From a checkpoint of a small image classifier: moe top_k.
Rows from block 4 of a small image classifier, named by matrix and row number. Rows with one number within an expert belong to one neuron, the router's apart. Each number is 500 + 50 x the weight over its row's rms, rounded and kept within 0 to 999. All counts start at 0. Numbers have three digits each.
Before each expert's rows are labels from the 100 images, of 14976, where the router gives the expert most weight on average: "top examples" is what is common among them. Only what is clearly more common there than usual is listed. The data: photos of plants, animals and fungi (iNaturalist).
# router: router (model.blocks.4.mlp.router.weight, 8x256, trained with AdamW), inputs 0-85
# up: expert up (model.blocks.4.mlp.up, 8x256x256), inputs 0-85
# down: expert down (model.blocks.4.mlp.down, 8x256x256, transposed), outputs 0-85

# expert 5
top examples: class: Aves; order Accipitriformes; family: Accipitridae
router.5:546559493490509482403465499546550497501459495510525422547521384474543442440595540519595536583510456531481433454499522533554427442429556485461529515528477540480610477506528477460477515555498433430427436444562511388539514593447549484457440468462574524583531567
up.0:575497556460437523397435570485484418514522501587524552548521463476547463560434592518451491489468429584489451394555435503470484527472424469476530529453511524442460441459499522654509464577526522525543537505532531522400480491502426579519465518554506547511478420
down.0:404398515507547506548549395543430470459417444472613432498482476453459517484479482482557498500575501377521526540446610496476492472490493514574534546458475473445555446493481466457511623429507419494516506497468492488547506537511509540460479498397483581510581503
up.1:532465330519476534548555495483450507551440620538488579500448569530449411530595521443515478450387569453379511547586553524534500473530527410440490565610519451424465448545490622559486483437465475463474522549518579430456579511525524402492487501530565497518492543
down.1:411480514551611494497521487510614544470525435448571414440436424502488611438444559588518416513491550459487481507483524523548497514553438511534341510516518446447473397482458420503544515477511487427533493569518520493514458457501486545514460470452462549508480419
up.2:477546465484527482485530526503468443394528368476512499512581409524535538460519518536530491432502538412617472489498548529594447559519526547574517410494429465520431431496517416449552439459434478510497522471542567574457460536527453495511489525499616490587498556
down.2:551456431515465561495510531523467547465521570493457466455417509490477403541553491445522409555479544506464515482643471488409493447567569440469486468556485499548496533564520565547546570464387554488439471501494455411488674506507502504551506489570372531429480496
up.3:552642517466510455510492546472623465533574495514501525456520451435481422389536517511483417510500466445553594627475470524518438432449471441498556503507474497497546485485535507457520577634525527514457436503468457446505478521564515426471507570480527479481492543
down.3:458490539477480478528524538477435511539521519669498470423538531554494436531446490532520591537485560487437482553492516568460487522467511544562502379496552472453456543468516595455463422514477525465522589588531522479610530556549546505507498397437578449542471454
up.4:538494489423453452500472500577465537547502464535571367525553444479528410612412494474491497598529502579529440482522539481567477510548575555571490536484542486516556487533509568527512495458452601545489468424517460438465492539537513498471435460534485487570552417
down.4:544448515480609555483476560463517578513520505509509597459508477465505511476558531545478522433495410483475484462453430457489546500443514486377520474485497472477490466594483479515509502564454419508484480543537494547531476492469566474546492489502464491427571459
up.5:492521553579509481450535566450438541568527495519460552392583464541499490442551480503527594481473430543526470595543433526461523583560531517521530620527514429442519520502432555509505411513547514447533496610558491561479495481545497445493552522497438446463471524
down.5:448453528505488560575427473490611547546445437462471443516440448423509459528489545450504374534515604461514520513598573450423525396488522487526495407459577529466487439407482448491430647423527416453535542443516432543391450486526539456526483456458511468515477460
up.6:582528509537425520531532430506496440530481562514374551560517480479446463628511563423534489544537430513539608532482455480556439568521491372510461476451503564487525489442490476492423518469504482543477580454546566471546413498444490569471466520463411550573499601
down.6:486518509514485420428478473507527396536434520440478596567490533493465567449503498511491473489492532471519509510423499462477485464487499619502457541479531559431425512514512479504404569481501522458562540533461453539589509511388511458500574511580577461448553437
up.7:490481571506503559525553459518575514471483458541418440549533513438596530469490490496528507579413593585447456527452344490617435547427540526520562524490495458560447455591480437524596488525488458540514448580551537465505426552436489533494433532448497524437510538
down.7:495529422472419423568458537439473449527512415524504483481567493614471490389505493581468407505505481434658444510567507499444517442554465473473479489518472482490503531448502467540453530518486542601451553520552435577518556531508567398539526385642550472570524478
up.8:494492579489472587518522443565527447487429487464475493531419482562411541494457539459493517458558418483535474495492493561552596638455541502392526485486449462409443526422450562517505607579544493556540582529460521553439515423455516483594417531491506532630436446
down.8:537495436551471457451494512558550519532458457572496510491489539507554531543479492474435551421538492483512501545411487543488491425589525495597500435521476531547539508584576470549490606491572551413474565523478525447509560493569464450561537493610566554388483529
up.9:511497587418510498564490487510439453334466411560573540388494539481502548469537485517494439449545455562414483446395550493464484551530476419444598585430508569462531491462484474526535486476520532511477550462509502511559454573486476498372506442587468430439522601
down.9:466468524543491475525510516421470500462511447444465527542483532535560455433573633516478623505479528517593462536511466465546531581485496581506453443586483434492421432572507473469440474534620498530484474495432527456522510428576498498575474431489538578451488457
up.10:495508534461488512496489506572456441500425514445478529489509602504543466438480541497450463391523470530421411424500425506539447572534528531501554430512472500494396504513548454575488426525460473545473526615449570445443440466487467447439450568483556506560548491
down.10:474528438527540533457528550504402504525495415547467459551428473564432525457526492528537402533562498466457386608564517465497525401474476448463516632479501499482539618512395480465517564595424479454540390484533477564525484582552483490584628441529384533489563430
up.11:498443499515490570533512467548512503621475479631593566448531495507450530541467582460452542601447487473521489459528474506482452619522473547460485434568492523445532436585458515567515527491550524508525525514497586468442574385495482554454487531537492628545407461
down.11:451496482513494437434514448531486529397461489389432527521484536434497530497529451484506457426542463523573543511496575517512466437494479375479437522484463490510484528513477465455533559369492504441568482517533354489562462436433550496473536497487506464490541429
up.12:442478456521453449454562577529545496496518593427429487453459514407431590449425496528536427547524471561493500528539598461462503450430521476556506513470439551573441535511541423500513452515474466575539592519555450450507454492472487429581525518569511515464511518
down.12:503502497508448491576547501547420479576472399506488412541461478573519411541452509569522553493567565468528396524491424548547532485544493572498566558534420556457510451587503533454503545546505507348463446531498580478490561440474493607442458570405464512498522462
up.13:562499605520561520471531531403472476520501477528556473558538442519520502517527509513541509499605454526447403547505573479478537520426553511458546482550458472572492490561453597488434468464527495628511511459509535409454396515543451490460400519516472526491480414
down.13:521525458559436436543574481458513571494551535396492596493460474483427590423449465600485353539442523522537517499444554449526457505510474399601560509434506428453444476539512552495470417534483504542463488511556497536522518508445593462512516510476501529460455432
up.14:457474474485487505494531507506504472469533515518444549508417512480423474430577522548534492469561516500538480480510472415490580575474590479484590438493502408523511514512598484485567508541565455480484358606497485518467448507585527450436477501512479520446479465
down.14:556504496463476556511508468501469454443503508555482440477489466577579485523464456533551493513471562528547492423442494498537490583499457527574491534462473481482511454688499535536492536529477558559498464485527470490472531500461533545476578449521441380557560569
up.15:532469492501484488547535458454563426529524427534537451551494457509531540458477449566493605657597530523582558460462472471445469363482509512568517560459421476518489526477512472556466613525576436441555462507516420635445433494460471538491500446510489483549505442
down.15:418429563440445493445376507536439500505413514478518522507450486425454451551430429509494511495527485428537512488548455411452551536514514506471498461561619410520605483503498524487529520506437597442536467483447455556560502484465474485421445546417530555495429583
up.16:504468499460514503438459495499553426467536493492470559491512498558459423662574565558465489523502553420555540515547515546538392528442433474492514541509442513494619469457559546475530425575459536545522493412516486408534503520498445446507418471491512496436581580
down.16:478506431479516460482498470468483544470504388475507546419413491557513522409586518505551536460483434538429482540501479564473498482468478520514425505523623496496511507492545466477478490558535549530504550474427572429633561535560541558491511459555486545661550492
up.17:472553549530550498450547530468510425373388498500422497581576430556441499552475483436479496550554559501602514422556544500450467438563496449493622474450535477556573489500507526504461388550490473527456552497540530471517542505535504515470567576475505502535562498
down.17:527488541512475511521543512557548477539444442449562523444500513469546405521453580528556520562604482448538420588597499486544567450457332512538489519450516471382503528476535501502543568476517374494547510444504471589450499451494507492452526492474570512485532457

# expert 1
top examples: order Odonata
router.1:428508520546516504518569488426493583464511436502444477336461501505616523464476434487567556492435572441461423514616476539414383505511495462478511515465573481539582511526478527485491381556571526452555542452460470569592393539554487571528483489510539388530517529
up.0:467607545435575525541441388610411454471441513515602470545400468514495456460449535604468497517530412534610500537477547437492449444568416507444507557542394537445468521468506534438491439568519511435421415493523394522561523510517476538487563471438460504466514569
down.0:549534459557472516514525558481405504536575547471439495490530487444391475467474526460436461510529498545467557447529478563527588481528478584450568512524595476624541510453587504491574491562428523586486494541582474439458411404397507516413397404506524525477549451
up.1:560562487443589525452460498487532565550485473516569606557449462355572389557519454398546613545484526365482508546530586489527503476454482452503551591541496492492507519571468499530539444495490488380571461471417559517491469606493475515541436460442511371464484478
down.1:522541461528373525539424521481470483499395508501431349506538489585504549484526421448591454440514567589529502528604486522507468542530459463537486504428530561496471511506471575499497616446471451497457540483518496503543534418451565536533550539536513605455516459
up.2:524524460512494465461511561578527429448524458563477440458455459401634402498495434512558456597465488466531540467563481514532571551483540563494572437525548518572525544467511473537492454517510554466610541544445469434429445457531536537521519524559612474513522547
down.2:432577563477461464530460459478468487562534512501460441523485445480445563473558546496494550503468482518475525619491562485505491483467513498453475469512529416509567578504460437459504571534570453579477508514497484501482534429559492529469541484458482499382491481
up.3:406533461539548488530510510537463519512457483605575556525534399559473443592450545474543469451543515426496464567457480530467540446483530461434463513528508560543533459522512467487477555611505610446467435620541473625498535486443397547497463550481463499503521439
down.3:526540500495527423478465509469451508500459601392438488451436547454463647494560585531603524537447492528469517505507442544580633505478450521478521617615513409468433428420493499534498576465529470485502513480508445455447487523598497501474474473567501503532476550
up.4:534366457492548572472654448492453413475454536503544439479528436576523433529516466582524476449457487519454530523452527505560488498481549562484534507591400511465498419565540524517456488439428396602512511448584438566491497549582515475542593430490578434504492513
down.4:430514505499508492493462492554516493526448442471439487515454488396522533533451484464580451423514426461511506468556489575462487415493528471570540483484532594577480473507521513479462512464516523565519575517346581430513460457552538501466470537457543516477509421
up.5:609426542504495503585481588537506603579525523504511476521527397595494463413561483443456536461492539468562442546519499540449545478499479477567460595497448528576434501490507418535589483408558540525511500529488395454581584422414558484466421532513445539458512596
down.5:433459502449421523565481454522510401458449511559482510399500492509550488530467476491574438463510483575545492463608502525512484586532512490537480492559560495506486424507517493504585536535494561481525461404545492525483491528447488558559483461497393466594367463
up.6:494493499482546517500420488430498525483556440563473526533499599518577555462487421504483525558447485559420548438569482444536612500431457540468497397494475417532440387482499391475444507518415615451370495444484469422539482495467497548413541533554438428545505440
down.6:473479539531604462429409437573543481483566519477483455484506500489436544504358577475447460516487524506533565506507498555447464499360485552468621462395504553427552561464381566476523509493509462526516453476540509558483480528474493538551463496617554479462430610
up.7:522541394595519376442588471509385554469512468499444444540483570520516490470539496500494439533537460578600568473479516546532564500524474503502511398487546492574454465511434475426534442471542515540579532423532545403494429560447493505517488503534440468480541525
down.7:462583662416544505491415557501542492410465484459617512465612546470513446516496541519398496458473492487535458526518508566557528477539503565441567432577517439466562577556560438451533561545463473487504507551476520431627545513574458590483540434430478485561516505
up.8:555385505580589515524476496578515498523466598500527480496600509562508486452500461650497513519490523491597580515490554540514605513477482526435422442469451525498554432537406464455531575571450505491607462576492459483482539504579503504473522576552463555530468511
down.8:581436500520392445511590421540531518506567476503582441529437517468501504555542508421453345560501482459473513499485499510529461502441471404525493475492470472501487462495471490559469407473592584423506584472598605566511524438524483541557477375415521456513556446
up.9:594549426489499512466534549470514403487488490534477521407551503534502509531482451396499508595561522535459441474572483503439461508411472490555553493535441432524512430511532416581448608443422561522562455534444527487479473425531462420431405493565531486547385549
down.9:496432507526524478400492555402463496543478414451480495508514473440514524548546546464516459499440576528468517509569543445499516483441524524472494485485475487417480509465457388423402497538541437483381469581412631491418510507468575583445478525493493528483408475
up.10:578539472488494503538519506469533458480363499609507511452491522445468437461514492515475518441445414568531632502555521469570517428525488467472501530405360430568486558515461469407450326489416488538419495631499543556526481501456514486545439477560561551499447533
down.10:518453468524374527446546572539586482504548507487428458481490528514622605444472418524441546542440646489438518564474526561465543527540535445549546515440502512458565489451463578483495487508508492548512477476506465539495540509530491519425590524557513568507486477
up.11:456528571438418444505411531506574413540527472524518560415385511535594505537517591469490471596442463537461499522409503448499487579462553399557491500513543494526538473551604604610513411447475505452521435542532515425526527503563530512535499502479520419594433471
down.11:478417429574510503469527484398452486500475528478515519556521496510465370415527427589486509499485538471494539492524480538464563460540412584554480580443413520473464548537446509498436531513464430407514578555439488470481420461443464577435424509531503516475448466
up.12:382525565563573460511534570512536443513457536446507548523442430479484477493558534579573485455527434462510407502441554471483498398531505457538375453574464554500473473465529527448488510531500437461513500511412452493525492518466527573461428419555498505452476454
down.12:499527455513503507481379520582488527474500475440490436434503486542512524468489479469411573438484458538479570458429457497507390520540496436582580564495474414514448474535444490560562577607494550540500523529505550476474481446550467503448528534554581456485449550
up.13:459566532597498500468493490531512458563465455434503492404499487441452495471612512454538426472503489397478488520510532447594546498466555494499541353528545483511464524576567541477636499496551516522553491372539536462479512551541422437472461440556480515536532466
down.13:526465501470461517547527469437459549438533393533550542588606526533501393571468504534483440441592564543525435439548554542464510466589530451463463519424518504492524508500480412610480498514602469496470428508517557485564529529458523517531574564484563577533576475
up.14:475503592418455474576470510493518543556595471519460446522388514551483493457527475498438563467522604492458530486429542475501544540497463505475482541566498611437501436474492591548494504416397458618489425495426493485574479570491506549484563434442512440513479491
down.14:519465601528604573396535488491579472490531566538492550450456599468468521393557570488514444434415420480514448481522490445467552492438532586550482475520462542503509471512459558430469506498601447530603533564543480460545470411581486435488482486555557489379560423
up.15:497501461538568554548508493500492462505596445478534558484591522494498583484540523525506490478617490563534453463407572460515523564583426443544536530496432380597448534514472476485351543514473523520490510503510556492506471443434382475484518496581455488592468440
down.15:565528514555470591541578506435521484616497508425475498532408519456570496516530537555530560518458567451490504405511431587573529435526481497413458487473460543480560503457429515585522510505643447491583585529469494423447435550513480501452494551461506451463467486
up.16:607499431505509447396590472482545505539485457445540514599452497546573487562478498443510536491524528496485496513562505495552543469446511519470445540436446526499489447547503542493509445510521471475539503472537533572557557331573423541536544500448469461496493470
down.16:505505483583409537540423472456489508484570454505545478460523510458530495442488459424525590501467545487495485467516541455440550509432516518504454546513501620499512500444470545496449567493420435530421440433447566577448534491472559458450537530485573455513522515
up.17:493542409477510528442460487469505488500435500532488506554439508511470386576493472531578498516598532535433494409623529446538465511475400492398540487458513473516610531412550506511441488611481549489468443499497515527465518540411534525539452494503475485513492461
down.17:562544457576472437504454439551517514489542508467508411470537466474553507514441384435456526471460480502551472525356577555443519517532523584565493602505584521531476387478402468516495599511423475487468553485513485528566507464446475517521563548523509553476503500

# expert 2
top examples: order Anseriformes; family: Anatidae
router.2:541542514548456452434490520523549475446419543477420460500518476411461532556451457509498475465471488552453455558541543489525443551567468421437537533530554499527481495501447398551553541516613529468517536487464421485552484467534480453497537502511472421416563519
up.0:502543475548482499516537400571535543433508524441485531519444453501563547515481584520462476469405442407508502524529516493561535594622449471516572419526442534506484520493528473485479542524375518523506610520548566543541534449475418490424415513500454555514424474
down.0:485563497591543564533523534443455504577468495463602479593545608525499555514546502495501515467492505642553499476486497463519505498384454525495414459482578449453470531563490641518457487494510492506472501514472471472441530525482522500559540522551569445494540526
up.1:556521525400579487523472494375612482442508513443582547414400532513529535555525505554501522602477475549464535555481472402437419475447422490541511548514562518558438457552516577534557508538465471472434469472511526494398489579520537547527479462472528518537500497
down.1:408462510535523537564493480510463461412549533557471494681508539548490463428491552524458443492478551462542454463516425506426478370458553546531431446531426543484518538427528407568514516570553555516489540511564505504539513465567525561561499497499425582516505567
up.2:578428536500615559507419514565511515508497489508575571484512506481579519565526529412578550502354484572554568511513542437401538502487526490511459516446441486487542443567591513494465519514541517456506524429500519457540505438518421522531545511620583494445523520
down.2:406493432544364430495550440443528508489554542532501458534536560573494476450524571575578517556432504490383460502450502572459494462545532490467519541543557469498476493536531520462493538449422508450494487488433544397520479490513506406470468489425476567551456454
up.3:448469459482530426481507434440475498527506572593515500386464505522498532528494529400542419577461527542491471463533495465418488441515495443534457568487424448531516534473515521506495420448510515538583455506497517532491578542582439496475553399361471524523569500
down.3:555533557496484584483476530446538534485495456488533520492462470493554405462584445449392417509538481434466489505534500505528478654465534544570601408544533502470419538478444393545461520437477463495574547378563500463577485448462484605531481500555544504467506583
up.4:452393504604508498507509597429549507462420487535492529511449568506555544519427493519500551480506566484525485506524494447437538541460486515506466387509426541513475447552505492461506484512535466564535505569399505526563443520567523489491431369518586528493434535
down.4:611540473450562478548471420515464541484499502599469557597518502455573597487514441472417477505523485565481470480422525579469489587492507475499486394502540412505449578476540481522522511529483479480475439388529525520436465563471461513448504491474433545526539453
up.5:431446452465481512559501501522444486532536533674511411502533449465448449487522463520475530503546549479480578508528468574490519490548551470503517517507587553452575406510475546524556480552451482484529463474573477536378570461479550548562584563555481476480539521
down.5:480515487562485514432468490508455529439499475398402600581477503509574525561505515561554470418442496476614520611430536460504490493484476451455439454460539488511503483496531570442400522430450470509420486532497492428576528478472514467473597514556504526539502482
up.6:515549572474475434471502606425468547560528522529453555490620514518491518435460484381567460572549470465492529476408470429427544522553458500529461519538499553551477426382443373436507558529491389451597552525530518400508523546522491479465500544485468451490524459
down.6:512449491521535569493494521491546572546474510563544508498483426555443480509561401452528502471535546571527508430491480554522384495378453495452531380527452514458378513508508542435548453491400602454416543572491493574585517514489506522539541450504504470417581534
up.7:505448582550540606544470412466478457488485509444600526530567549477509591520466427450537418474500523537498375526556493424389544577521512510563489546423467549507373527515443505517527499521443437474523585516411493498558491411583500537524493501456408540461446481
down.7:488507532505483443492493512526514527469516535507490484578429538491506512447453534569463535462561503551547526437435472523556548573519447522430519495502543446548504461508397589558521417498545478506496478429568547600455452560474522522551477432450530576495553576
up.8:467355557475499525536451462524462440541458494489443465512459472582563472589432466551430475518524502588447574467483419593448460506552523463585598491494578499551443500580372456483524450446411446545409458503525464563381409472505525452562487453512453515448486491
down.8:570495520423541479492553411565548583463533488537525524563553408416475598578500433494514565525445429528527409437382543392529487424503486518519424488465571487523512461417490591520444500524530462482475483533600547509630541500448444520459402501478440548469506486
up.9:518460564431537513496462537557615563546458503530549568548538537501564543550522431431557452480419455572470504493533424500416583475526500527500378585525498437542495574487469464511500598485488489439523527429472518462434534528469528485503489548487517481467500412
down.9:511520483532489514520474387425487470513429502543399522469482474546491508491532593596473475487443455488488568452468539532505525586443432463509538496546442489478455417509595595474479467438513511459479526494630516526528471502611513546455551516536552549530452552
up.10:511529616460538466454480496561497414519537528516526458538494463506550489441540419449460476517560498526399530480411415486476451498566505491438429493417578451465425517562467591455589487565436552439607530528448495492541514523535510459470468588528541544465476468
down.10:483491465576538508513525525482425589481456553453553548491510520589593548556425498449478543565452519467470478573609567610509575474490444538591508506556441504492475471439544510539550561457520463522490414475490438523546466490509481560579421369416553465506522645
up.11:450569538584485422482539520494598482605491519495531421559510456441436463603543493467514524501596478448501571505451544422546417494502538501509511497478528575505523485562465466505486514615559495577470498569549526456458411511481443544448513522516513436526537466
down.11:593461489494457497529507547444432463496625506570559541546568550528533429530450494496520515552483488592540478485535492573467513495458424547572517488562463556543584604441487509506514447505583576518527420462408523564435508496450570499537499589517515566355454509
up.12:604529485398581468565502500474541521406490518486529483501511551504487473408486486545547518469498520493504470560485582600493564556454564511554511390497526571581474580489473465478439435447445437568467507513444620523514564446543583478483467456511488486540392490
down.12:505455499502594598471462537597551501537478555515377502492482505585498462443409591528503500431496433498566627462503499515517495491517414531504470597511447447490436512485537494561492506481492496564567599481545479428557494492558510568475482516493506500364468447
up.13:481624587507491413527458580487447464527513558472491471556466477545523497603474503528514436438548473577548470484559551485525558531482527513451528513519452478511376514560514525530565469487501464525434521490442600489449417437430487515534535534567488489475502450
down.13:441468492521551593538491419499563617542476467610596510425500484435444580465610547427488447466517504410424555351482542622450536384529480484529479559543460466529510527456484469420554452526531485474563529433513360577488493533565492439565511489498409439504428453
up.14:515527480490621533438504550537554443445507549453440565526396466535587569493557477511482503463452555515497512500415450558543478486512536525459517519543531525520570485455477541631537487526475384471534435527472404425549516540451612518471549422448554475521402504
down.14:396495429402510520468492480514489535461524499492592506405519477490456398496592496499507396506544480488478504586595513494559447566498486448501524500460431444465444555478513472437501457539557467439485558476454542533474457444444539430533529602559536445521503508
up.15:471609583499456465440581512537433642491454482508479497464553473485560487512457534506529391489497513506525449504446469470459447520505555442498544527414458579547497413523507515513544528547513473360462550595498537500588485577502481511552590485484471465398454451
down.15:476519592473478460510406471515545408466484450536476469526534485470506523465577485440455539466531488439446524470560469513449504515497498538474524495504527417535515443464522548440597515400536506507471537441562499429403499460428504412555500570544574487560451483
up.16:525508545463517568493526631586642474629452542619476567514547494567548505427540377496446533476531462536490439456495484449476494384423497398589535525518467446564468457408529571406473425422489549521579503540530523516490521593521556508538435517502519486491552522
down.16:512534483450464463521466436502526534469520521546468448503504465509446438515501562478560447489552547437486546558530490569482522499499535502418498568543583511508448552540422413522479557441438453497535527461500523580481573472519528438470466419494471507424385426
up.17:464538535484471405482492441472567545532497510498505496572583513459575517517472498543574473493547433442484439550526623493513462497480415523409512563584410455425390572438522566534484486467483506550446489408590532550496470436487449533509495511504505435552486420
down.17:438482434566510550593515480482539514532580556507511477490492482466557446506473496441397528523420435457507518427533571475479516431476563539521522454466544475608616434565555549478456559511522467578449573545474505584551488543488517437452483413520457562418526590

# expert 4
top examples: phylum Arthropoda
router.4:560433479405528456556464543392442493644498476513623514542492489471482412516478475510490476381607497454454538600442467533493529470512513511522475445485473537589541514554592492511567512564555519539468555481527450497497526429497542486521592529578424528550552497
up.0:472488446525576505549421447449522536522446454464437511518548468514588459504463470560494497551585534427426421452496562530393514398536547485565507464549473421487558463467470605521569499601527499506510522547537510411424526485484491422523448510530456511578504497
down.0:599576504476526476422438487552388487351588437582396406513514445476536494488435390495596539528494407496591542566477470498531468495422530531452481577524545532504458442588459490475414433467449534476556518469483564517478490488402472587536436511450464575501532504
up.1:538477487473577418457561490537483531531473550473470505580586592566534497489529524459533574517462487452570514556501422504477497554509438483501387454542479465378457500539472534500517401476443585510532498532481450522529420514516453393526428567540559536593491487
down.1:569454472527469475458462488499493508563378632491460412473423513460505483549493540586518551509500566475372492508485542490474527465513466480506548490520434524574544483424432488534568537546618534418523513508501471456511525478395468479442463459441485478376529556
up.2:567527470424472485531509514514551539393454493615532474432499493582515427558509525457547512399520472458429613438454544492423511457646498539429424588541467482529487419507517484505516535479538410486505543398508487450517459503498515566453433505500474522498448434
down.2:441458534535593552484499468535569549527467523448473510510488460547527551488555483497383511570479526488633498590518438523554545574434452477544506419455532548511459438508481587495392434437500550472456492529422529603413576522456568472474608435549446507464545619
up.3:503433546463508484433476532443575548525637456505482505560524572478588589447544573603474496562480450441450552416501552469461440466456517511560477597532417520522496522603519452582530520520483505543552533513498440536470495581556452456409555469444553481475502505
down.3:532429450434484523538482501469444556441501565534491564520472570493393519475419425399522458508548473521519544471553476495547463534439550466494547434454628464500559455555504552453451559461453449543491493576506486463504492375519505443505537465583415473514496489
up.4:425482637570535515522522542542529440510426445531396505437539504489432551554449431468513492450470444514531502464602552468497472409506521470399594455464525528449516521510565489440497517525467442528539454576517461433501491416550524583525594522505510468476477515
down.4:496614394498491542563488438446598513515540507525496561567487542533512453474542463572532522508640553513494526499383514491442466487453622471518462481480501439571513462390422526489557503518492581609519554471433498514493498549487487484436447451492518528527613430
up.5:471503425462397474443577367544393477467502525436492461546563560468381530479474542469544483481503474555536357505544641549466488481502486430525525601546523399485546427507405402498508415457500443543534535539516569495539593538419521483438482510513548527476513560
down.5:479451637530538569566474511525521402452511499545526483425494517551528483539483573461551404468566493464515469511446467482459460504447447542474525531490493523463418435547550571436420571526550515511453479434522502419461503497563460480482442496451531566596447520
up.6:489577598504445570484499521535555518478491500425615536503584505468423542403577428463512433583444414479525506534559523429493535470556500516545537570500478485450484443481518441505434464488462498540552493429501613447553499492524451478549500426468471477487488448
down.6:406418503413517552467510395475456462537530473490423573601415486656405495506513564470542543509568516589498465526538574529523471560459535458550507458493563553553556539459471512551483555478496490497553417540515462445432483467532569491430477542584447523475542534
up.7:534498449578431501473557604422493561462434521447439435562468471507424528487386502484510474483525501486488505464521577531570481543561498420518444511560433491487445540546484575492433529498511582496467570438428507443512504548515527565485461521512471577533436499
down.7:472479562464539412451487393456558465616561485419491498464510478466528433490560488528569552509456569528410506465575622540516532511525500440540558503438533430536499472490523485422511429448536406462485511453533529478419453517455482487525461395459555497444530520
up.8:516513501438402489423497458482469455520584541485469554470516502508484570544487501535410412521495502508546482461526478482482557423527482479567507449421517521470490561541542471533449399438479565532519454457564486629452512433580474458491464517432477503552519502
down.8:500428472413526469570466518550454481441565396533595514547480515545509475427505462479578489503480479524474579523386509576482526329474495462489449450568437569441518496469515528508518532514513463489472552543459396530510496403409525588527492424470579467511496445
up.9:473456534558412493549569519399444390431510600596473490536432514524416436514494409486489516558475543465482522500605449438494493555460493504435458464449553523466496448460522556453554554537534544500522451533537484612433518537473503447526557492558492475496485500
down.9:454424495471576514529474568489527524449597467475476463538485508454550537464467508509495468521447425552508478420442544488479460499536430512548496417539442429474485543495463449473474525541410437474623457581455467514647562404496471528473476537447545495486456512
up.10:411396567460436481506531501490533466493515507549448515458488562411476487494356392466493441441504519552503538424499558494444468545474465400533561468542561495468481477550477552502543543430570458551477553537502525422539468495539409505511526503577624580511537455
down.10:517549413451559533553545486545471528500459526499543400590567505401450548531497463573478491513571508465571542503538444544428438425575432532477478481526432477515536477532463487529545485494533581467461451481475532534431503465490442436432550460531472409460533528
up.11:507450486483520484509475542505494411510532581525505451462528482590523636508418486375531431528524529446566469514488517497467496563379533398559498567491522500511546510455510579637504502533387532451550457497438534433490442515458486520585456562498520404579574519
down.11:464587552499541456488550440426446516516532402458549500542485571513526498514497538486384501467509445598532492606522491449516343490546569530451472480526548577525527488515547456455407564427456519465441531400591394541422548463507459506447467436534490583451415443
up.12:514501510443472574445500446470611404513518445535528524394461476379582507511500639554462471468528526466555406509405518466515399490494447551573504511476485523538447442556432575470498440531486571435535557514521470553519427435462490523478567405455477535411476502
down.12:460432540587536474506570604520547490544448498463527455487483458442445484472477392491515561553500565533518481480519469606567510543568512564463481489428484458507494461447546574495474515523546404525442476571480479452420419543436582533472515598527503423605475569
up.13:520493392502518459533489455542474571464539541486537511511460559526556514507512414577496537508481562462462420422451523461507448433569566546530481525544494517514540492544527487468428491405543443563488583553559504497536510498391432476458499515517441498465566525
down.13:557444559472456530469482517488543492502447455470480487453567463457517471477488571311505499462533450502498528583540520627591544518454462522536488520429550499541438424576487570506601556522543482495494492481473482481390477575514509440515441567535615556533446447
up.14:508521455399493460473492529479553479472523472476581576485470512609537540528498501550460485501464529515526463494523537578498549518469533423389540542530469551356494425518545508540467613460456493556511469498490508545583578480527538599551498511426488417481475516
down.14:463499485493527448558530541469467542510570509476495556540536477490489502454491410452519481455590508510529540483455486396512460447466454538455472423506503567495411577448446541467529457493519509432451568491492548645453469546506551472535511434522576449522456529
up.15:488576506524587513490455664450551597589553493533594510454483482294597555557512570540475423496513470447433502546499463497510601545540534465585488430384455498555613512515593542475538538528522557459492563482437567437543481561469392558556463452476498504471517495
down.15:437494533468478475440517444562385420538543494492439469523552472635456603489495481496536529536493440614634516484532518467514413467485475522488447509515502465496374420463418467493484437539514445483456408490512500600428538535544482466460539453506524413451545560
up.16:562601421525541476507592486504488496583460419544450482397528471482536505416458438377534571535458544617483539506548464510342526415509523518531457540494469437432565445488533480416511408436549530518465458560432462571539522486517490523506557435429529433594565532
down.16:518463524547532527435456518425458573481537480515506516467534464574562591485479511632521419507561527389527515501457511474552428484476473487499445458536490495559561572518442469465510634592502587441443498475459493372477531486534540609418511619533509554532477484
up.17:492543544506497562447538556514502532550506531592476622533596482445515494554576522488411574457543512478569520498480501506531504499455462422495406550488489485570489555460545409543569601473534548415476523459469493453509510481504489524518413534542401558457527562
down.17:429456524559459505447489344547407405499542507479474498467564538594511505488486467449540431474465543428466394465398559502446368463474470475403528386520492533567462422503431450444455586463527443518477451522489492552474461529504523532538537477508527526471379464